config.yaml
arch: "transformer"
model: "sound classifier"
dataset: "synthesized solo parts of chorales (CocoChorales)"
train_examples: 39062
n_mels: 40
hop_length: 160
input: "log_mel"
spec_augment: true
win_length: 400
targets: ["instrument"]
num_classes: 13
norm: "layernorm"
norm_position: "pre"
activation: "gelu"
mlp_ratio: 6
head_dim: 32
fused_qkv: true
bias: "all"
qk_norm: true
layer_scale_init: 0.01
parallel_block: false
inner_norm: false
moe: "soft"
num_experts: 16
moe_every: 2
expert_mlp_ratio: 0.5
slots_per_expert: 2
shared_expert: false
subsampling: 2
layers: 6
width: 192
positions: "sincos"
pooling: "mean"
loss: "cross_entropy"
residual_init: "scaled_by_depth"
optimizer: "adamw"
lr: 0.0018
beta1: 0.85
beta2: 0.999
eps: 1e-08
steps: 19500
batch_size: 128
epochs: 63.9
lr_schedule: "wsd"
decay_fraction: 0.4
final_lr_fraction: 0.01
warmup_steps: 390
weight_decay: 0.1
Rows from expert 0 of block 3, named by matrix and row number. Rows with one number belong to one neuron. Each number is 500 + 40 x the weight over its row's rms, rounded and kept within 0 to 999. All counts start at 0. Numbers have three digits each. After the name is the row's rms in percent of the matrix's.
# up: expert up (model.blocks.3.mlp.up, 16x96x192), inputs 0-191
# down: expert down (model.blocks.3.mlp.down, 16x192x96, transposed), outputs 0-191
up.9 115:546455459536537504470505530521463519545457477544490505534544452529567523482511422535552508446518487444505488471501524486472614567510519483458478443476504559509583552550512546475470536432521487497493496551427435538447470450462575501506565467493540492468510528504508466530524476486517528500595512476475493504455557518483457488531529529534510549456513529417575541501515497543471555494543483470448517500513505491469498488512493549529592514437538508470477489487490478527571585512492582585501405458464461473489499514551522498464539539588564528479463544495566477530448531496546620484
down.9 103:486438542496461457520485451444487495494533404530471546540517493460562454503470415475523464498560480474480500511501499461467531503509507449573537492491534550534522574529503485533472483445395563531525470542521534479461451513504483440459506487538506446515457469526558496536524528465535429433543466480424489523494517445506519495487464385456485459605454441514530581590514486454526492559490535475470524503528486488541462485520538464490527496437529493523501541502500530494421455522533477555496447543555508498517564496522487443571547486475456515540583591577481503501544525458481467565
up.10 089:571537463518520490446449538535545538512511453537506515505538451505550504510522499561525484461536507467492502488474494451453596503545484453489480442506525557558558548551523520494464519434502506487450506529496449521552522468470539505476539466497562488521545462424573433496501475536494517515565513458514496498535514438487445522499570560567497509472533480488542540537550464558482541506505490468453487561453455520538501457445532563510519547467518533456496460486485461514575604544498557601532453483457492470498518562571413531490494520497521577471435513436533450473439482566551569412
down.10 072:463467471581488500502483520485520509490487458535506538499453508498549487488511512479497474601513444522488510514600434505497493465537471445514460508526489533506486551529512465455499568532450530515476506537556514445470446487453573501484513490525557453484546533498520524501620533515532430527539452571449428536494485430516519570486488443496420490555482406502533571548500538512515544495470600446570471457494500519429496453527476477461462500505474471518498498495514516592460521524495491517549488495562490452542498441466438380476565434475469487502511551501468472539578485427533477541
up.11 078:583430509491514453507468562543487541402523479530469521459555485466511519490490466556545544473516510502531455484519405423495512549574529479441504445502496583481544506515496478490482491458532532516509472506498487514408489377470475505501528447508554439444489510388483461469512477454505527537540517520483511510491526465524452484537514531505479565450544481465512567523570492568452513494490482410477468553520507491518478508394530481520540523440529502446506477429463449482550545498460516587580436515433487448469503489559484489469494483496517515532498543472572459525501455526555541442
down.11 080:468477427603502480431479509442464528487503528490507547517498480472533465501447479471508464509462482490491500470450476525455497455565515494562481483467492536524460511524545477516434530486374486489510547543476535445501464545531544499504518534514606491560481546545550501559522540484494526489556421486470518544557550520541511498450503476464503511518544559540560545578450520514476478520436568494521511500442479523426464497514466485586519550484482485544582562474539556562404521499536537556486492549513504513503533519536410426494549493470427507541486548509472470487602471419498499497
up.12 083:505530523462515442432510530525557515507543474542508538496554550490503478531533488518502496472559530487498470451475490463452586539552519457512564485570498496399518505503514489499504563494492524475445471520470467537524505423478474615561394487417496421584499430444559452489518463543516543529512510485562500491509500472495505537488526540546483523423445508598495550576529507557469476525466507418445452507477484480558563467541522499559515564510491520476599488460494481534536517501471514570544573452456471473472430566523502545459473469482517520465505557488519468521511463498504528463
down.12 085:498473517461499515480509453495499479486504517496444442490487558551383483495498527457474494497493518557503463527489427568633438523517531535479498560519439392457514472473442437590503425442476522523481543515541545491518499522481484479494570509502487557527476494580544472474529527493575499510420522564504489515551543583475511540495519420487494449486440497503504511499526486503576549481480619469468470468489437552480539529469506469493498514560538517528513504578553517497498491481477481508445550430522543528458505505419493465573512522423462523484496489523446550508543473498526434509
up.13 114:477533508501403492552475497478526525546560502531437445462546506439473448467483559497507455425459531474592541482422507538483497502569510485528477500494578517524537548468468514432460466506551501520483553560448487526545579499500455527528524518429547590518496484568568406475540428499550524565504449519562513438522444512474426545547516570496523489475572433543464466447527480523565500516527522498442494531476495515532545426492463543492498506583486522488549460518535485456515536496474534492548570540510528523504535541511530541486481531475576537495431503465481481441480516542533510485
down.13 125:459544560501454544488487495500514503501557524511523452509478608570425504481528522539494555445499493564470477521458502548470451550428563488502533535476547433508473480457398555493509475468529559613569525523482551449512436483482518465478523486515482491523518550543504461461510480496489500542421480558546471490496519423400536522515440457483462513523444461503545560533512493487481581465495569504546531528471467546504473470494553500537486528528452558589627479527523499500479490505510515468511502410521516536538525515502519480550536528481452445539466576503447512525569522504489548502
up.14 076:526457489584462483410542548510506545574508511562494457405544549505544543492536476547529479523546588529536553472504477462482495489520475498490471459598496459492516555506456434505524507460527541522401496513483505536505536441465517472505540464487498435496600459417511488470546492510465558521545502478530521561508536502480494575491586505579465502422517499547538551511520492548451547540486468420455509495427521521494526513535528540520546515505561505464528488412474480556552555477489486549551482530458473459487440507549514476472486499495515556432511518488554475493444468518568567453
down.14 060:444524458518492547528500486465464457485537546500484487489450467508460466465506498530553539543494442521492483567522455597528460508518557501505499524456510495478483490470444448549494410475403552540546495492566476420571431520466536471468561495489565555541492470605544537496495513581542534541492466532565474521504525512484524522492488435459472531586495460477517536566542513446546510432482569536601466523565422567551518503490543537521571499523482500526468504501495532514481537503526504486505506436543530553537561545498478501548485533456454462525497562525459575452579503491491514547
up.15 083:517491483530400435453552556529515540545482477548436522502560530482514497509520491558509487476538596461572536429467483465463491500556457517476506461562498545497477527537488408463482581494487585494453517539474502560509545419483526537510471475540518428524526458468543437463560444481453532585532526431476509534515474474468447543554527544538498542464483499526547518525535463552473555569443449457440505575491496522506567455484485485512522486528545510471553478482497455500547550517483533563545530550471491476473491532552457498485476462469521557468471549475548460544472452583547559472
down.15 063:485522444517493546511506508502456498470475524519483514459433450490442522497468561463500519542462597484477476535483504567436436457497542538488494502504463457434507495451476473515519458567534605527518532609504496449472512589499477567536555505416490505552530492457550527489533509603551541512428499515551545479515512488455510524430483568516462483515413495509547502495467495508551455487542564569550494559509463514454486499519475599531536569543493553472475552544545501530470515540499500464546535450473446539488507452465472485473458450517573514517458531488431486495514542451508590470
up.16 078:520507485524427509425500555595527550534545452554468559528542501524546527493533513556504500456562513427522479486481453424499508435546526465483520445585485513455514509559453481529520593513473535488522455532478504568455547441494517527514519460544515455523518436475475452486561491481465529530531530520496496524533485458406477569501564553550494548492494440490557564497607490588503552550479490497484469523504431487539528501508518511505503490523494492456505415504455448519545543527492530536489495488447470452478467524535480527460423458476508544470478543419526473464470423591514550442
down.16 069:520529488460485472461430469489478446436563538498454461440474486437463450505514527462484557446512479490471479435545484541468491542470529464486447592451574490453523463514521489485464417476529615508513522602496462505479504580490584458457523483499471471482487507545495483505437475463480543479480526554496484497452483472498445556496541521471460541588437453534508500521502575476572498457515530494484517577542448536495483494495560554454584547509564489546487486558568529480473500498556517489531486467625473534521522463546519540508523474451563516570465508532466508506473513526527471437
up.17 123:559456535495594386492532513536490534471557434454543563558517525486509480501488459488488433466570472462532441502520524533522594576540565469514563497550467574464554506558564557516506498462522473475526507488515470490459514464525540504459573529495490518551480481522507449531506505482503519459523520480474500474513622474560482481539487571449611525448395529476482494459538478512499537465452467447406547501457589445517450479536454529533521565454520484516497520520520490552512511554509525515522449463481472515514478521500399531472523466523540514505555508506513514513454505472491544498
down.17 126:467504504498539524473489490513475523452491536527500557407456491459476534450517471496494450451465464503502554495587490546558538538513539504532500447537507459493505486475448541478561486505498490474506450532518508637563511484540524462539490480491432609401526535528402443481442473504430515503445561471552508470465417460461501478508472497523439554504450443495496488474476513535494512534565419473507437533505486532486547474546576510468499370481530458494491497506456489478497456495494446493507516486536559432469454569479521472542515606552493527538524501533534515520446482526525461531
up.18 097:528578529465429558472525542506595557552546445559520485522504515571526525533522531546517478455545543474569507506468506475449537461567448471587588446559537535468545510561516496494477548516490525514483515567480538528539555484506530524529489472485537410556495480478549460458571464506470572590558539483546509488525464473437460565480506543527496520476539468523505536537551496541526525573478508525492467510409472495526540475493445498504486509526516555465557468507453453528538539538502517510498505472481532465483555531522452532436437494506515544463408558442487465485525464584542529448
down.18 093:535555563520516532526478456421506465512483474550495445534528563552442528461509503490422535560484554502520471560478501464446477512504556441488548573493572502547520541458413521545495486467548513570554517508525543426500474474434560468420434500540517475486570520482497468505476540471548480481467520593531499520477500442419531514487502432444538511567439488481530561536540508420534547502489542511509461544457488504492459510449541537528531525508544585530564460494552508511447459514498528477427422481482477526538532488467536426515529469484458459512455597463461517465498524478497473531
up.19 085:516449579505474476510508535545518575527554443507498482544513515529507487473539433538563507437505529466604529464461494452478543530519537436526541441522466517468521465534461490465498541418489511542491540560449432539467566466440492482499508450516497487494532461531559479526552478479487526534521537492528491499517490441438504550587469463494607554432497506534533532502559521543493619578531499457511568503466543517554549473494530548493553539462503579464485518489493475519559549506507518523495469482441500483511481505565521503477504523575479593499556527486537483513447486569537584432
down.19 077:586478594489455526531463553467448477479564528474506458543504566521527553512477478554477523535546493490421475478505489495496487498491559478454485542472569480577551468544471479540455500444475577488541535458531515478511430566428488442464486495535484468449475479463575471486461528542609502457527451558466513502459545494509510455450533436467490548587466502521467583547502541445506536498491503494540542468525460500548484468483552498515532533464481488488469461503523475469468415472425483449444420523551530510517591434476509498534534513493522489510515540530529456502475505414434525580
up.20 093:533482490500505464469542531540477521536488491535491547470530510500590533498539473534512511457510565505579518452521432462464536552524502507510512436525524546533533505583536520473510511471491527541418521494473540539465514390516563524466493471545501409495549496441471473481520451466456534543588558519497518534514493464500435530487572530540476513448507514490522558502514458542434531527509412471436480506467471497489520510499510514509607499506596538461501498488468470509563543499493520586567513538469518441470505495556524450437489486502496571539495524469622438541491497531549618475
down.20 083:492532464534469507485514493476455521537545551531495544525520474545521503495484487510451491507507473471524516552459508534481482480545563517535517464524491471479457520515465512514504513541378547526529492513566507472499462451514438495477518482455552555440493485586521492549490546499584572552490396501551591535592513466454538497484489435486492516577580468501526559552420480494513509519477557513568463525506459544503536527492520506512552538474519472540548545477472493566427514530518455479593453482562467566554526522467426507575572510479442455544513577526483466527553516451475574541
up.21 109:539490518556470465445578530492514526561464509497460480423473589561546524523477452525505472453537508490490557401485506469497507530470446540522549469510593516586552561535512500466533557504456487523402466547489491503551510454482536492567450530554507522527517467487532486476516439457480507478537528548523563589525533499510427523609530464483460509484466520529505591576501518477488514527545456482417486501505482500514536433529511427472519468516518514484476490392508473525517475471477476499520530540473497483482497521514562457452496520570544537513530516491529460391457580560499536485
down.21 118:498554569495482476504545539513492505513512506527518515464532533492476536508524451490492464523529551522469559471598496497525501529444509509485518525469547507497505521486467423512494450513527526456513529471518461568520550568544480453544554560496411479544474481444459477457486559464518516399469569487462455471493502566550509498478485525522494482511472481521476530482511533529480475527503399438481521520550512523509534439633523511482525490505521410354403480478504458508538423462502478455535481582519457488467443430527557476518493484518543534468531498562540469509388533514477448536
up.22 073:593548520530478475493470546508589523515597456538472476557605496456549516520478419532545533456509533485503458432424512488464581492489545453461566443528530522456559525507440519471531502487548604505528496522426494539560490462492442483495473506444526497499425457495500496486527481526477523546530509498538482468510484473481499541519542504523525572479571444521569548550543458538481593503454500503509535511503529485579546417483496480504533508446527516461516464420449477520526520487463535492512476398468495447463521565525438475475454510488523514405491502459516500510462488542516536455
down.22 076:517497533528522528503507441467423527449484535431445542528505513455438501512515520472559477537525450466511536475485548532460523547485498591554464504483375521594508467531468494413460516607494501562458524474532513471569502442525467547538456512497506503421557457542515538554497518484498520499471556498408516465530559495506492502488467486479448497549535556501413451464486458556528486468506556511501514520522573425494453483526509508481564561511509473470501577533541565594402479522535503439449472574563502565498476498458521501523521513499481502480479508491474534521493479472461531555
up.23 097:567498427509511492452481581534543520550497461579481497519521477470605513529523513605523470477517571476518479473490526500458540496602488479545537467524465578532546532562556489460508564443494503516427473528468467528464507446473562516524474412525529466517565520488505478475521454518474547521621511452545505518484525527445456559519573566520515513482558477498584535525510491555459532504504500500428520536415485498542499467500476497478579508453555523483493494484466487436565565514509514565557445495469497470499495514561439487436473481478470513523475522483541470491515476539546583482
down.23 101:489591480490457500442490513515441503552528484528502503597489501504526453484491486521509495505506484491516456582473543503541513476569541477494467453454482527465477499546488552565531564447454558553525472542510470468563464516456469469478584485506553436508469381499549453505587504498480546509517412520462514552472506503422509452468533454447449521522484535535556573543565459509510502489406582541515523529445507487505498544489483495558529541458531522537535465482503503512480536590507496495505472497483559546507536541493450494488589479462437471599547564472486507530555428448492470501
up.24 079:528467495520437470505520559554499543572493506572456543482528474506561567473547479565519493490523588455530497448476466457435548484538438475440503434599484529505477523565487450480509572493498551482488500505502493578528525455497513506540479481524493463496549485464495461471536483499461535493538506484505489511504473469461506579488591554577509528463548469458575580554547462550451533564489439445487473494477505533483557483477526504506540489510551535440572449444442459527558554501467510573551483515455519446457490538550480441481456491515472575477466534460544474502478465540563580452
down.24 070:452495448544496535517518471488500473459479504521479519452426463401472465445520533453469509541519502512503485534513493505473412409541551462492472495494475495393479495485486530498498472526364516464534437525515484498533467536466490494459490493506517529480566514512484535526490544501508584496447504543566474507533404508485514570508525481494482526631464472528619554539507502497517519497550482525570418542535466604496520493519530535546616515522517471524501505524503489533468532512579507486510499493462439588495447516475466476478530464419476526479460468474465507468508541506563531462