Weights of a small sound classifier: norm layernorm.
Rows from expert 14 of block 3, named by matrix and row number. Rows with one number belong to one neuron. Each number is 128 + 32 x the weight over its row's rms, rounded and kept within 0 to 255. All counts start at 0. Numbers have three digits each. After the name is the row's rms in percent of the matrix's.
# up: expert up (model.blocks.3.mlp.up, 16x96x192), inputs 0-191
# down: expert down (model.blocks.3.mlp.down, 16x192x96, transposed), outputs 0-191
up.53 094:140144145108103128151134160169110117113128118155132125169196100087154192133086113157104209075126102104053083123089135066132186093116119123097101085114162147162144146151112133136075142092164178071159161144109095134077103088086154164118156137124088152082027137131107088157130121153145110100147093123166080114106114102094087127154153157128123228141156145169134123153152190123122213097089119134072122127154123121096108126079142159081114143087148090056115108142085034151129116132111136146092082138119175093105143148114100106132124099114114133160119144087125094097133112118124119073
up.54 097:105117156109152137164158131146094110171157126114170103107116217165121105180145122157107099119143135143147158124104166153116102200109150146139129104140182114194143106131094140159131167152139128096113072142133178161155115157183103034151163088150131151139095105105138129164169115132152158093148113150107111168101161126120126174131137094116134122081128157150125216175189142124139128163146132113101155082150098136060133150143111115048060071112040157120062150106081132136060082109111121116120092106105112093115161089104175121092119162203130147104135107110127109083069169173087099148
up.55 107:104119145112142142159164132146095120179148131117168107101113215163126095190138121159120104117133138139151145113091154138110101201110150141129127107147195121201150117128081143148135159154140132112116071145130177154159123147169102035145149096141132152136091111108146122146174104136153157097150131143104125166110151131123117184132124081112127129087140154148134224183179146131140133172153143107107148077161078135055126131145113105055065077109045159105066147101080113118067088109098129115105091098107121092110155087107173116089106155205135143099130117099128095089069171167079101134
up.56 102:127147096140178084124074124136134178130115137173186150147145104093184081110122118167127175105109106114074084156114138139170143151135139112096088096051095167127127138186202108125107094096142098114129158137089077091088123110143212085088130058162139091176129130151148079129121127181126147126194131123094131119096150115130101115081159142112062152129152182146157088079122147143125159107078173160105172169129126104201163121076120100125174159101161100131083140125123125094129165146131169136137081076150136099108081138116089153137137150091070142117148094113156144200183051107110132119
up.57 111:151079162086128121178153163066168156121175142153114120151110159192079145136149131151119129081248158198122129169106135162107098209127106111151193105123089102105120082140115118147070167106108202110166161119110169141128103118145130139151105183166108110114148161050108127146133102119140177126133185137171107127132125184110097127109161124109184146129118122169080169142208116124147138091086103126152174186116117097187145145091200140096087136173136175148115132114123090123118097092112128127122128128111099140131156137118102144146093113141119136131122146149139111040076072140113126185
up.58 111:102119151105129144168164136148101117178144132116159101102104219166130098178137125158129110122138145147155149116085146143107097202101143141141138107151195126198152115130087136140137156161138121118117086142126172153162124146164099039144147092142127147141091102107146117138167098133150162091156134143111127162118139146124115185131123086115130125088148149151137229182184147131129131164147139111105154083150075142052121120126108099058064073113043164096071149100074101108074095105094133114104083097110120084110153082114166109083103152202127142095127109101124086084074165172086100127
up.59 092:133139080132175082121066144093155134113107164191179144133144124099180082124135114163105158116120126126082110163121124147180127158143116109116109116068081168147110132167196105139106087103139101106108150110089095085103125084177205099087121067212124108172148112125137110123122148171140146114185151144097146128080171122142129097072162147115063125133107182200142106067143134125129161094090161156110178170127125112197134133115124095122176128113175094143122153166130153106133160136156166147164088087153128110135066158124090147147149137092084138123150100153170173198198072084107142162
up.60 106:160149150120106169158125110108149152140122132137133091127121125149084140139116156119143206079130120123117102182100144090160096110133137107107091140142149100132116098067070096194131156111171123135154115169104181101157119119142086122134111100127118138054106122165134104178187145188144190155072121192187143135109142098063128146089111135106108151110111069082074136183116124084156134183121136165147138112185127166145103165152161130137074136162109142105081048169118106155099057134141120111127099067115115119141101228070154155165108153126133110150149206080103150149163127125103096074
up.61 105:156138086118115137084112136158199115161099076142131162101165119152119092097114155159116133146152123155122065127118129046131093131173141179122158171172089128146073079090081078176147154138126176142080059110133145122151114103106106130131148054144124156022135089137118137166186161102106163161105139141181137145111161122085143138108114147088155159134183118101169131213094167129089161173107148105135114103201129145073139167132157098118136114139154161109138116093099152163151110185153097141131128116087155101136094173145141085131127123122073088137123185059136163157195104151154146097
up.62 110:103118155104135141162159135149100116173139128115158095108099222168131104178140127158126113124147146153151157116085148151106095199090132140140142108147188127196142107135094135142137160164141113113118097133128166156162123141167099045143145096151126137143094095104144117142163103132146163087156129140114121161115140144123116177130132092116136121086150155152131228178192145125119128162145133122104160085148081149047122127119112101054065067110047167097069149096070103114073094096097132110104076100108112082104153076113167105080102153203117141097121112109126088085078161175089098127
up.63 098:074098143162100139161172086129121111124145180135135115186122145128103111118093192042113124140125147143158179184152107224165123094103103151186098178125121100052114115145100133108160127164128096120149176136139147116111127114160107096116158112087108038116146098087070133147112126071130099172091077131077117097156097162151107126128119132130104083095133153119070087049118078106152102068120139191115170119073114155075155150176118141112128133157128080185151178137152166166107134152179108115130142111178169177154092134098102116110154108133116117163175106135095125135186142111127109171
up.64 079:142099105131138153133076133110171116055121149111142157122120198183141159114100145167119119123226112183108115089096119125116100174114081191165147169144105133147093090104130140129118129130141140151123137130109104137141103063176130163125131094175141152104156056126064151136153129118148134103137166131114107110142134134130106139107182161123200123108172175120123143123146137131095182125133092188104209136146097097100105124089117097050119049083127061108128198126052131177090094145152171148123118147078138075094141156121152065089127107163066128110105135113122101137202108137100103156
up.65 110:171136076180152081061120129127165154108096113133109170174166039165165111050169121131126127141128145121126077125108132121140160069152114119099097100135025135049065113153192112110133146131117143153116117095148065140148146145106165190137137150106096120136214126155146128100126119120124117177151145087103148148137139095127141111136130169144136126152137133073132038113101118174077136115075128135131135200120131134172151111160154105128199131164209085123169119157109108171185153170094105118158154160109111095110078146163081154125122115078103128151144114111161119150134090135153163119
up.66 099:157117115115128143158131182121103134108122151178141114140156107148162158092157111193088135063116096074029109107065157047103221124164139117096113066130120173206164125158149167133062127084138135106111139124125112134122081125102150169091158145212108157091110147126138078141129104152137151046175100167113131120108103140126101138131175165137103169133098153142171112120127145138132178132118130112094089117110117112122084132101098139067137173076148112059089075104099046161141150141154158186089086164107134109114150157138148102105104139128153128136119138117162097124146134083157168084
up.67 101:138095099154118117121098152052156175084130122156126133079109142149101156171174131170140122099165071177100167109072125090091119204114110155198134109152161170115119159094153172127082153190146153122113150127096123116098126052192124141185130140132147119134141085050103124142128122135127125100144162115142132105109137139161142131113144185143151090072144109173098212140193125147110102118119120156099110158093112103158121109116133139131073151110115163080148133081130078148105085098074149138144051115071049095070148117121104067076090095171113133118102136090127096139150098164080095117
up.68 115:137111178107150136146087141100170191156202110155113178123175184143053144145156103135096150054189127174109107162139144123168149186162100084161178084110118127061148109098117144147104117092120211110167087139107130089098099100172123097075109175176122149102136163090113120126113131151153157131127130111167119073161166126120090081073124146101181170116093101153109111109150130111169132099102070092129100174119112083197135136099126109139125144150142145176132128170170125142131145113147168186134126104149114179158148136122118174165117132098172152172145135149150162099122106051159185192
up.69 106:105109146104143139162161132144102118176148129121160101105105219168133101183140128158122107121143140146147154121088148143105097204099137141144140107150180124198143109129092145146135160153133129110116076135130174152162121149168102034146149098148124146141095104108138117145168102131150162094160129144113123165110146136123115181127127087118131123086144152152130229181185150124127127160147143111101152083151084145054124133127118104058060067115041161104073149096078108118070093101099130113099085096112116085110155077111167107097107158205124138097123106109124088078063163176087098133
down.53 085:101159145105153093125166131124135049121175086128130092191116154206101106147138121120128138144114107112144099135132123076107079122119148173145172150123100172102139140125139119081096159085182102120148142158138115095145105138152118157131161145156111090120126157153143147140169172152113112004091181115103092155080133147185080094082142076115113098112136138130144138157159090118180087157174093143094113137144040139096124167093141142144122153124037129164072157130143148064132069114148118161220175169088138080155139112133170121112113076088166139151115150180144131108129184123121106150
down.54 082:144169188100161144182158130154110161142143126126161168187136185123093177124123088125074162125145121149168154149093162098146145194062098119123114135113074082140133135114074193178190131153199156121164121104130119147147095151090170079059102132186081090126072103102107103116162098111109136152080141137108142112127139149107157093097178094142146149130100144137110124016135134100121133157145087113152190107131195134173172116199152123143145101137131145110123104131125144124160074112143078070130097139089129098123135116115170150129108140155175129199175117143103094135108127099107197093
down.55 100:134169210090156140190165132158109141149152132120140137187144195130077163139126091125086160120145121156156158129093163111161129189067110128110131146106082072143143132108062178166195126138187155126173125110126119140151093148088155066066121134204072088122062111123125104135159093118118127138071138142133134105127141160104161096120162083128146157157107138139099130051153129091148149159148092126139199116152181139193189122199163133128149095149131149107112096136120140107160068103121073064133115138102132100121132103113179166138097149161173131184184129162120108128103123122099171103
down.56 115:150140094168117047116131130106114138106131072168067105133150138114171083126137104104123100209105122102155092119133111040104192104150105076090115084061156192125144173155126138154125175075113101165132090131171145083119186164146112111087155136146172120095141098130131125145157160143162085094184125104043146148128183113156119146158167134090103159176135129138157129156167139149139094097109126153118054151117152112136076137105135121113140105097094085145174074123104114134104168176110186146136110209106156090137157113157096092127170065101083128103156162071130108176098144122136135119
down.57 127:109136144140124080149172123182109126119180166116138110106133161037085107159150075119135132135117118147149126110143157154105098170107135141055123156127094100166105152107091115170187120082181155172151131086126094132162180140178150102078158146153102179116142144164146162139149127164142111102061151082174134131137137178195154146172103104106104135094101094185134177086139128123167101170172110151110217158154141142149123100143111120089149069114124123112075122104098132031138082100088070087132106149096167100097102090122152140148123138146130145109177178163121131139087149176077187172
down.58 108:129156199096156127178163123154122137145163128119137149194137192119075163154123080120086163120143129154153154134091172110159133189085109143107138156094093079154143133111055175174204129127166167129170113111133114133143081141098149053059113133208082098134071098128128090135169083115121119141066137140136130111135140160098168093116160074120151155148110142145100131060146126091165138160150101130128208115157185139185180129186162125137145085137130147105111111124121144105153067111118069065134116135108134111122137100109184161154106152166168128184191120163119115126104134124091165106
down.59 090:124161126149112059139145125125117129099141091148058095121145168129163084131119095108099120232097130137154107102151121058134182091131129093076100093054158158116138157146104138167137162057115110169123134125157112102122192162109116093077153141144149093095107091133151120166129159120174100094168105113049142158136193153172130145175151085111110162189141134161151128172168150130133118100114122145126091153123148135146118142104162135157153104117076071136205065133127108106113159167115151139167124211073157105118164089156111096141166065119093122092169176106110102180089120129134144082
down.60 108:147188127149130169157143140122095145141157149174132109148143210181178125101094180188144192105107121154171111135061076114143131133097152127079132113088133139111097146163162142138083124124212098177166176126117167089123126147134190167142136135113104116172160112142160134117133165187129109110158086118141156078072155142154138096128112152086128157103145125143152085158216122094125179139118172122174109105150076134166130120087129165124174148135130156079144062122112104119102136108072149100099125142119146073080175166119065105116096075076086113098089144061113104107139116077071163114
down.61 108:128167140157118124155146126160123151168179159131157107107115154189176176104140158147135166116127140154126129125111101174118162133115161111072117121149083053114129127167113118137143130107208070117141150105109105132107111147093137116123158121098070127144121121184157167111101157200122098149108070180194139111107208154150173115200100108126128168064161105126151089144144118102128187154106209100187099128136144147168178109111143167112152088160138115102130071075076114133151166122097058092128118083129118066104134175122032090155132075131110115066127112143114130121078108123107155125
down.62 105:134156198099157119173169127156123145140166129118139161194134187109082161151122076116085159133143125156152153135088169107158140192086112139106135157107092085163144136110056172176209127129171168128166109110133107132144088141104150051050109135199088103138072101121127091134174092118123116136066135133126132113135149160100169091104162077122146150140104145150099138050138130095157132167149100127122202113156193137186176129185166122138145089133121146112116110128121142111148066116117065068129110143109136104126134100108177157153116150171163129186191118165110114121102140116092172104
down.63 113:097133127179172167131152118116115148121124095171142145128106201135155137084151105128119097109128110046095124115135150058108158045132143100172125123191148170191136140135165085093117134125160102077093087107149125173065080136095146149129156123165172068158159128106100127093104131150113151122169102127059114159092167121090142170084123138182175101081154113145160090083112093177070172132099114080076141114090160124084106133150148066149148128093121102134195150105139132165140108142152133193087079191138139123124130176130142054115129126115133158117109118083156090120155147068129182147
down.64 083:101128149177133063139168097134160140164156113102154135152082164096114128165144081104116115159099153121133136179132146125124137131085174170087118088102159105184135161113114164163172119102133118126096115086169119122135147174106165053048161119155130135151109116136118113123183137170120088148092105156137122203159172101147186123158053093127129083104124067136087181101129113101077129111078170144116170124075221121125097134154134133164075122131049126129112135048130143151123101151118083079114094134071142111131116139106108081177150136123143138164139169146052137081072140105085173124
down.65 099:173107050174094149112145106131130125129131192141177104118179085148202091135132194094136140093126120118137109123063119174129161142132127102131124065074122153078127146131176108108098132139138085129148163114154146100117164169169110166151180152079143138127140123148102130093126149177117083139185109114142139094122139118130116172186118200127102155178146102084173062126169126149097141067139162184191116134100097139073110088095110179136130100121141104131122084136109146131112214122152186125106141101172138110149119097090058115083119073098070149082068130070127113160137134136125165171
down.66 092:088117155136100071135162135143103119120161085131127101168055205158153123109111082108113130191117119091126082115174145044119117064013112128112121161136111139140141187132134115124125136055155106139119114148163191103152087120057097145113162149136149095169097148136163146137094138116175107081130105128057131127056175227149121149103126100119107134127136094167184143139214135153147136169149119129070175163167166143134142125125114111153129152121121080146174109124132134112153091121102103147186127180103141103146134093137135124133156090124186140126141102129125124081089108074124179116
down.67 110:132147140131086106144131099141115123117160135123166072100134172101130125128132120126137169136109088137140139154114182182028090170115144169098100129125145102205178197113099139119185091109220109179128147158137174125156181175153151136117156110115136218114126090167145156183119117166166125181103156120144122151167149108153154104136115070110075108059106082130114110072104110126177061100140111188090211109188161150113142116088119112141076129127104152122095152124131127126112109118078103063114095142116166101105118106096158169129101170153155130119169142124132117142095170153073132162
down.68 123:093104119152106088145136139177085109085152172114115138081146103044117123155168099128159083154110124143129170079199152160125149159111097168133149134142110122119144166119111141115194094121139101120103113100106093178124185104151125100103165179171079136156106156120094157179081100083138104074090182065180134120116100116199111159184076117151104104116107121188158192110176128129125090134154084124112152140122133158134176104172136124098147054118116060137117119121125155060164124083146086122136121165127142116121093102146142143124123088167168188108160161162119132170054146210162125145
down.69 101:129160201098157125184165125162109141140153136123139158197135182113080164150129077118086157126144122155162152134094170116156134200085108136110134149105097080151141135105057177172206126136174167134167113111133112146143099141104147058053108135202078103137068107115123095131167092114121120135069144130129131122139144154103168089112163082128143156143102136137102132047138123096148132161154091123131203120150189134182179126195164131138145083130127145109107109130117143115159067111121071066136104140103129104123127096110186160149108153166172127189193119166113111124101138124098177109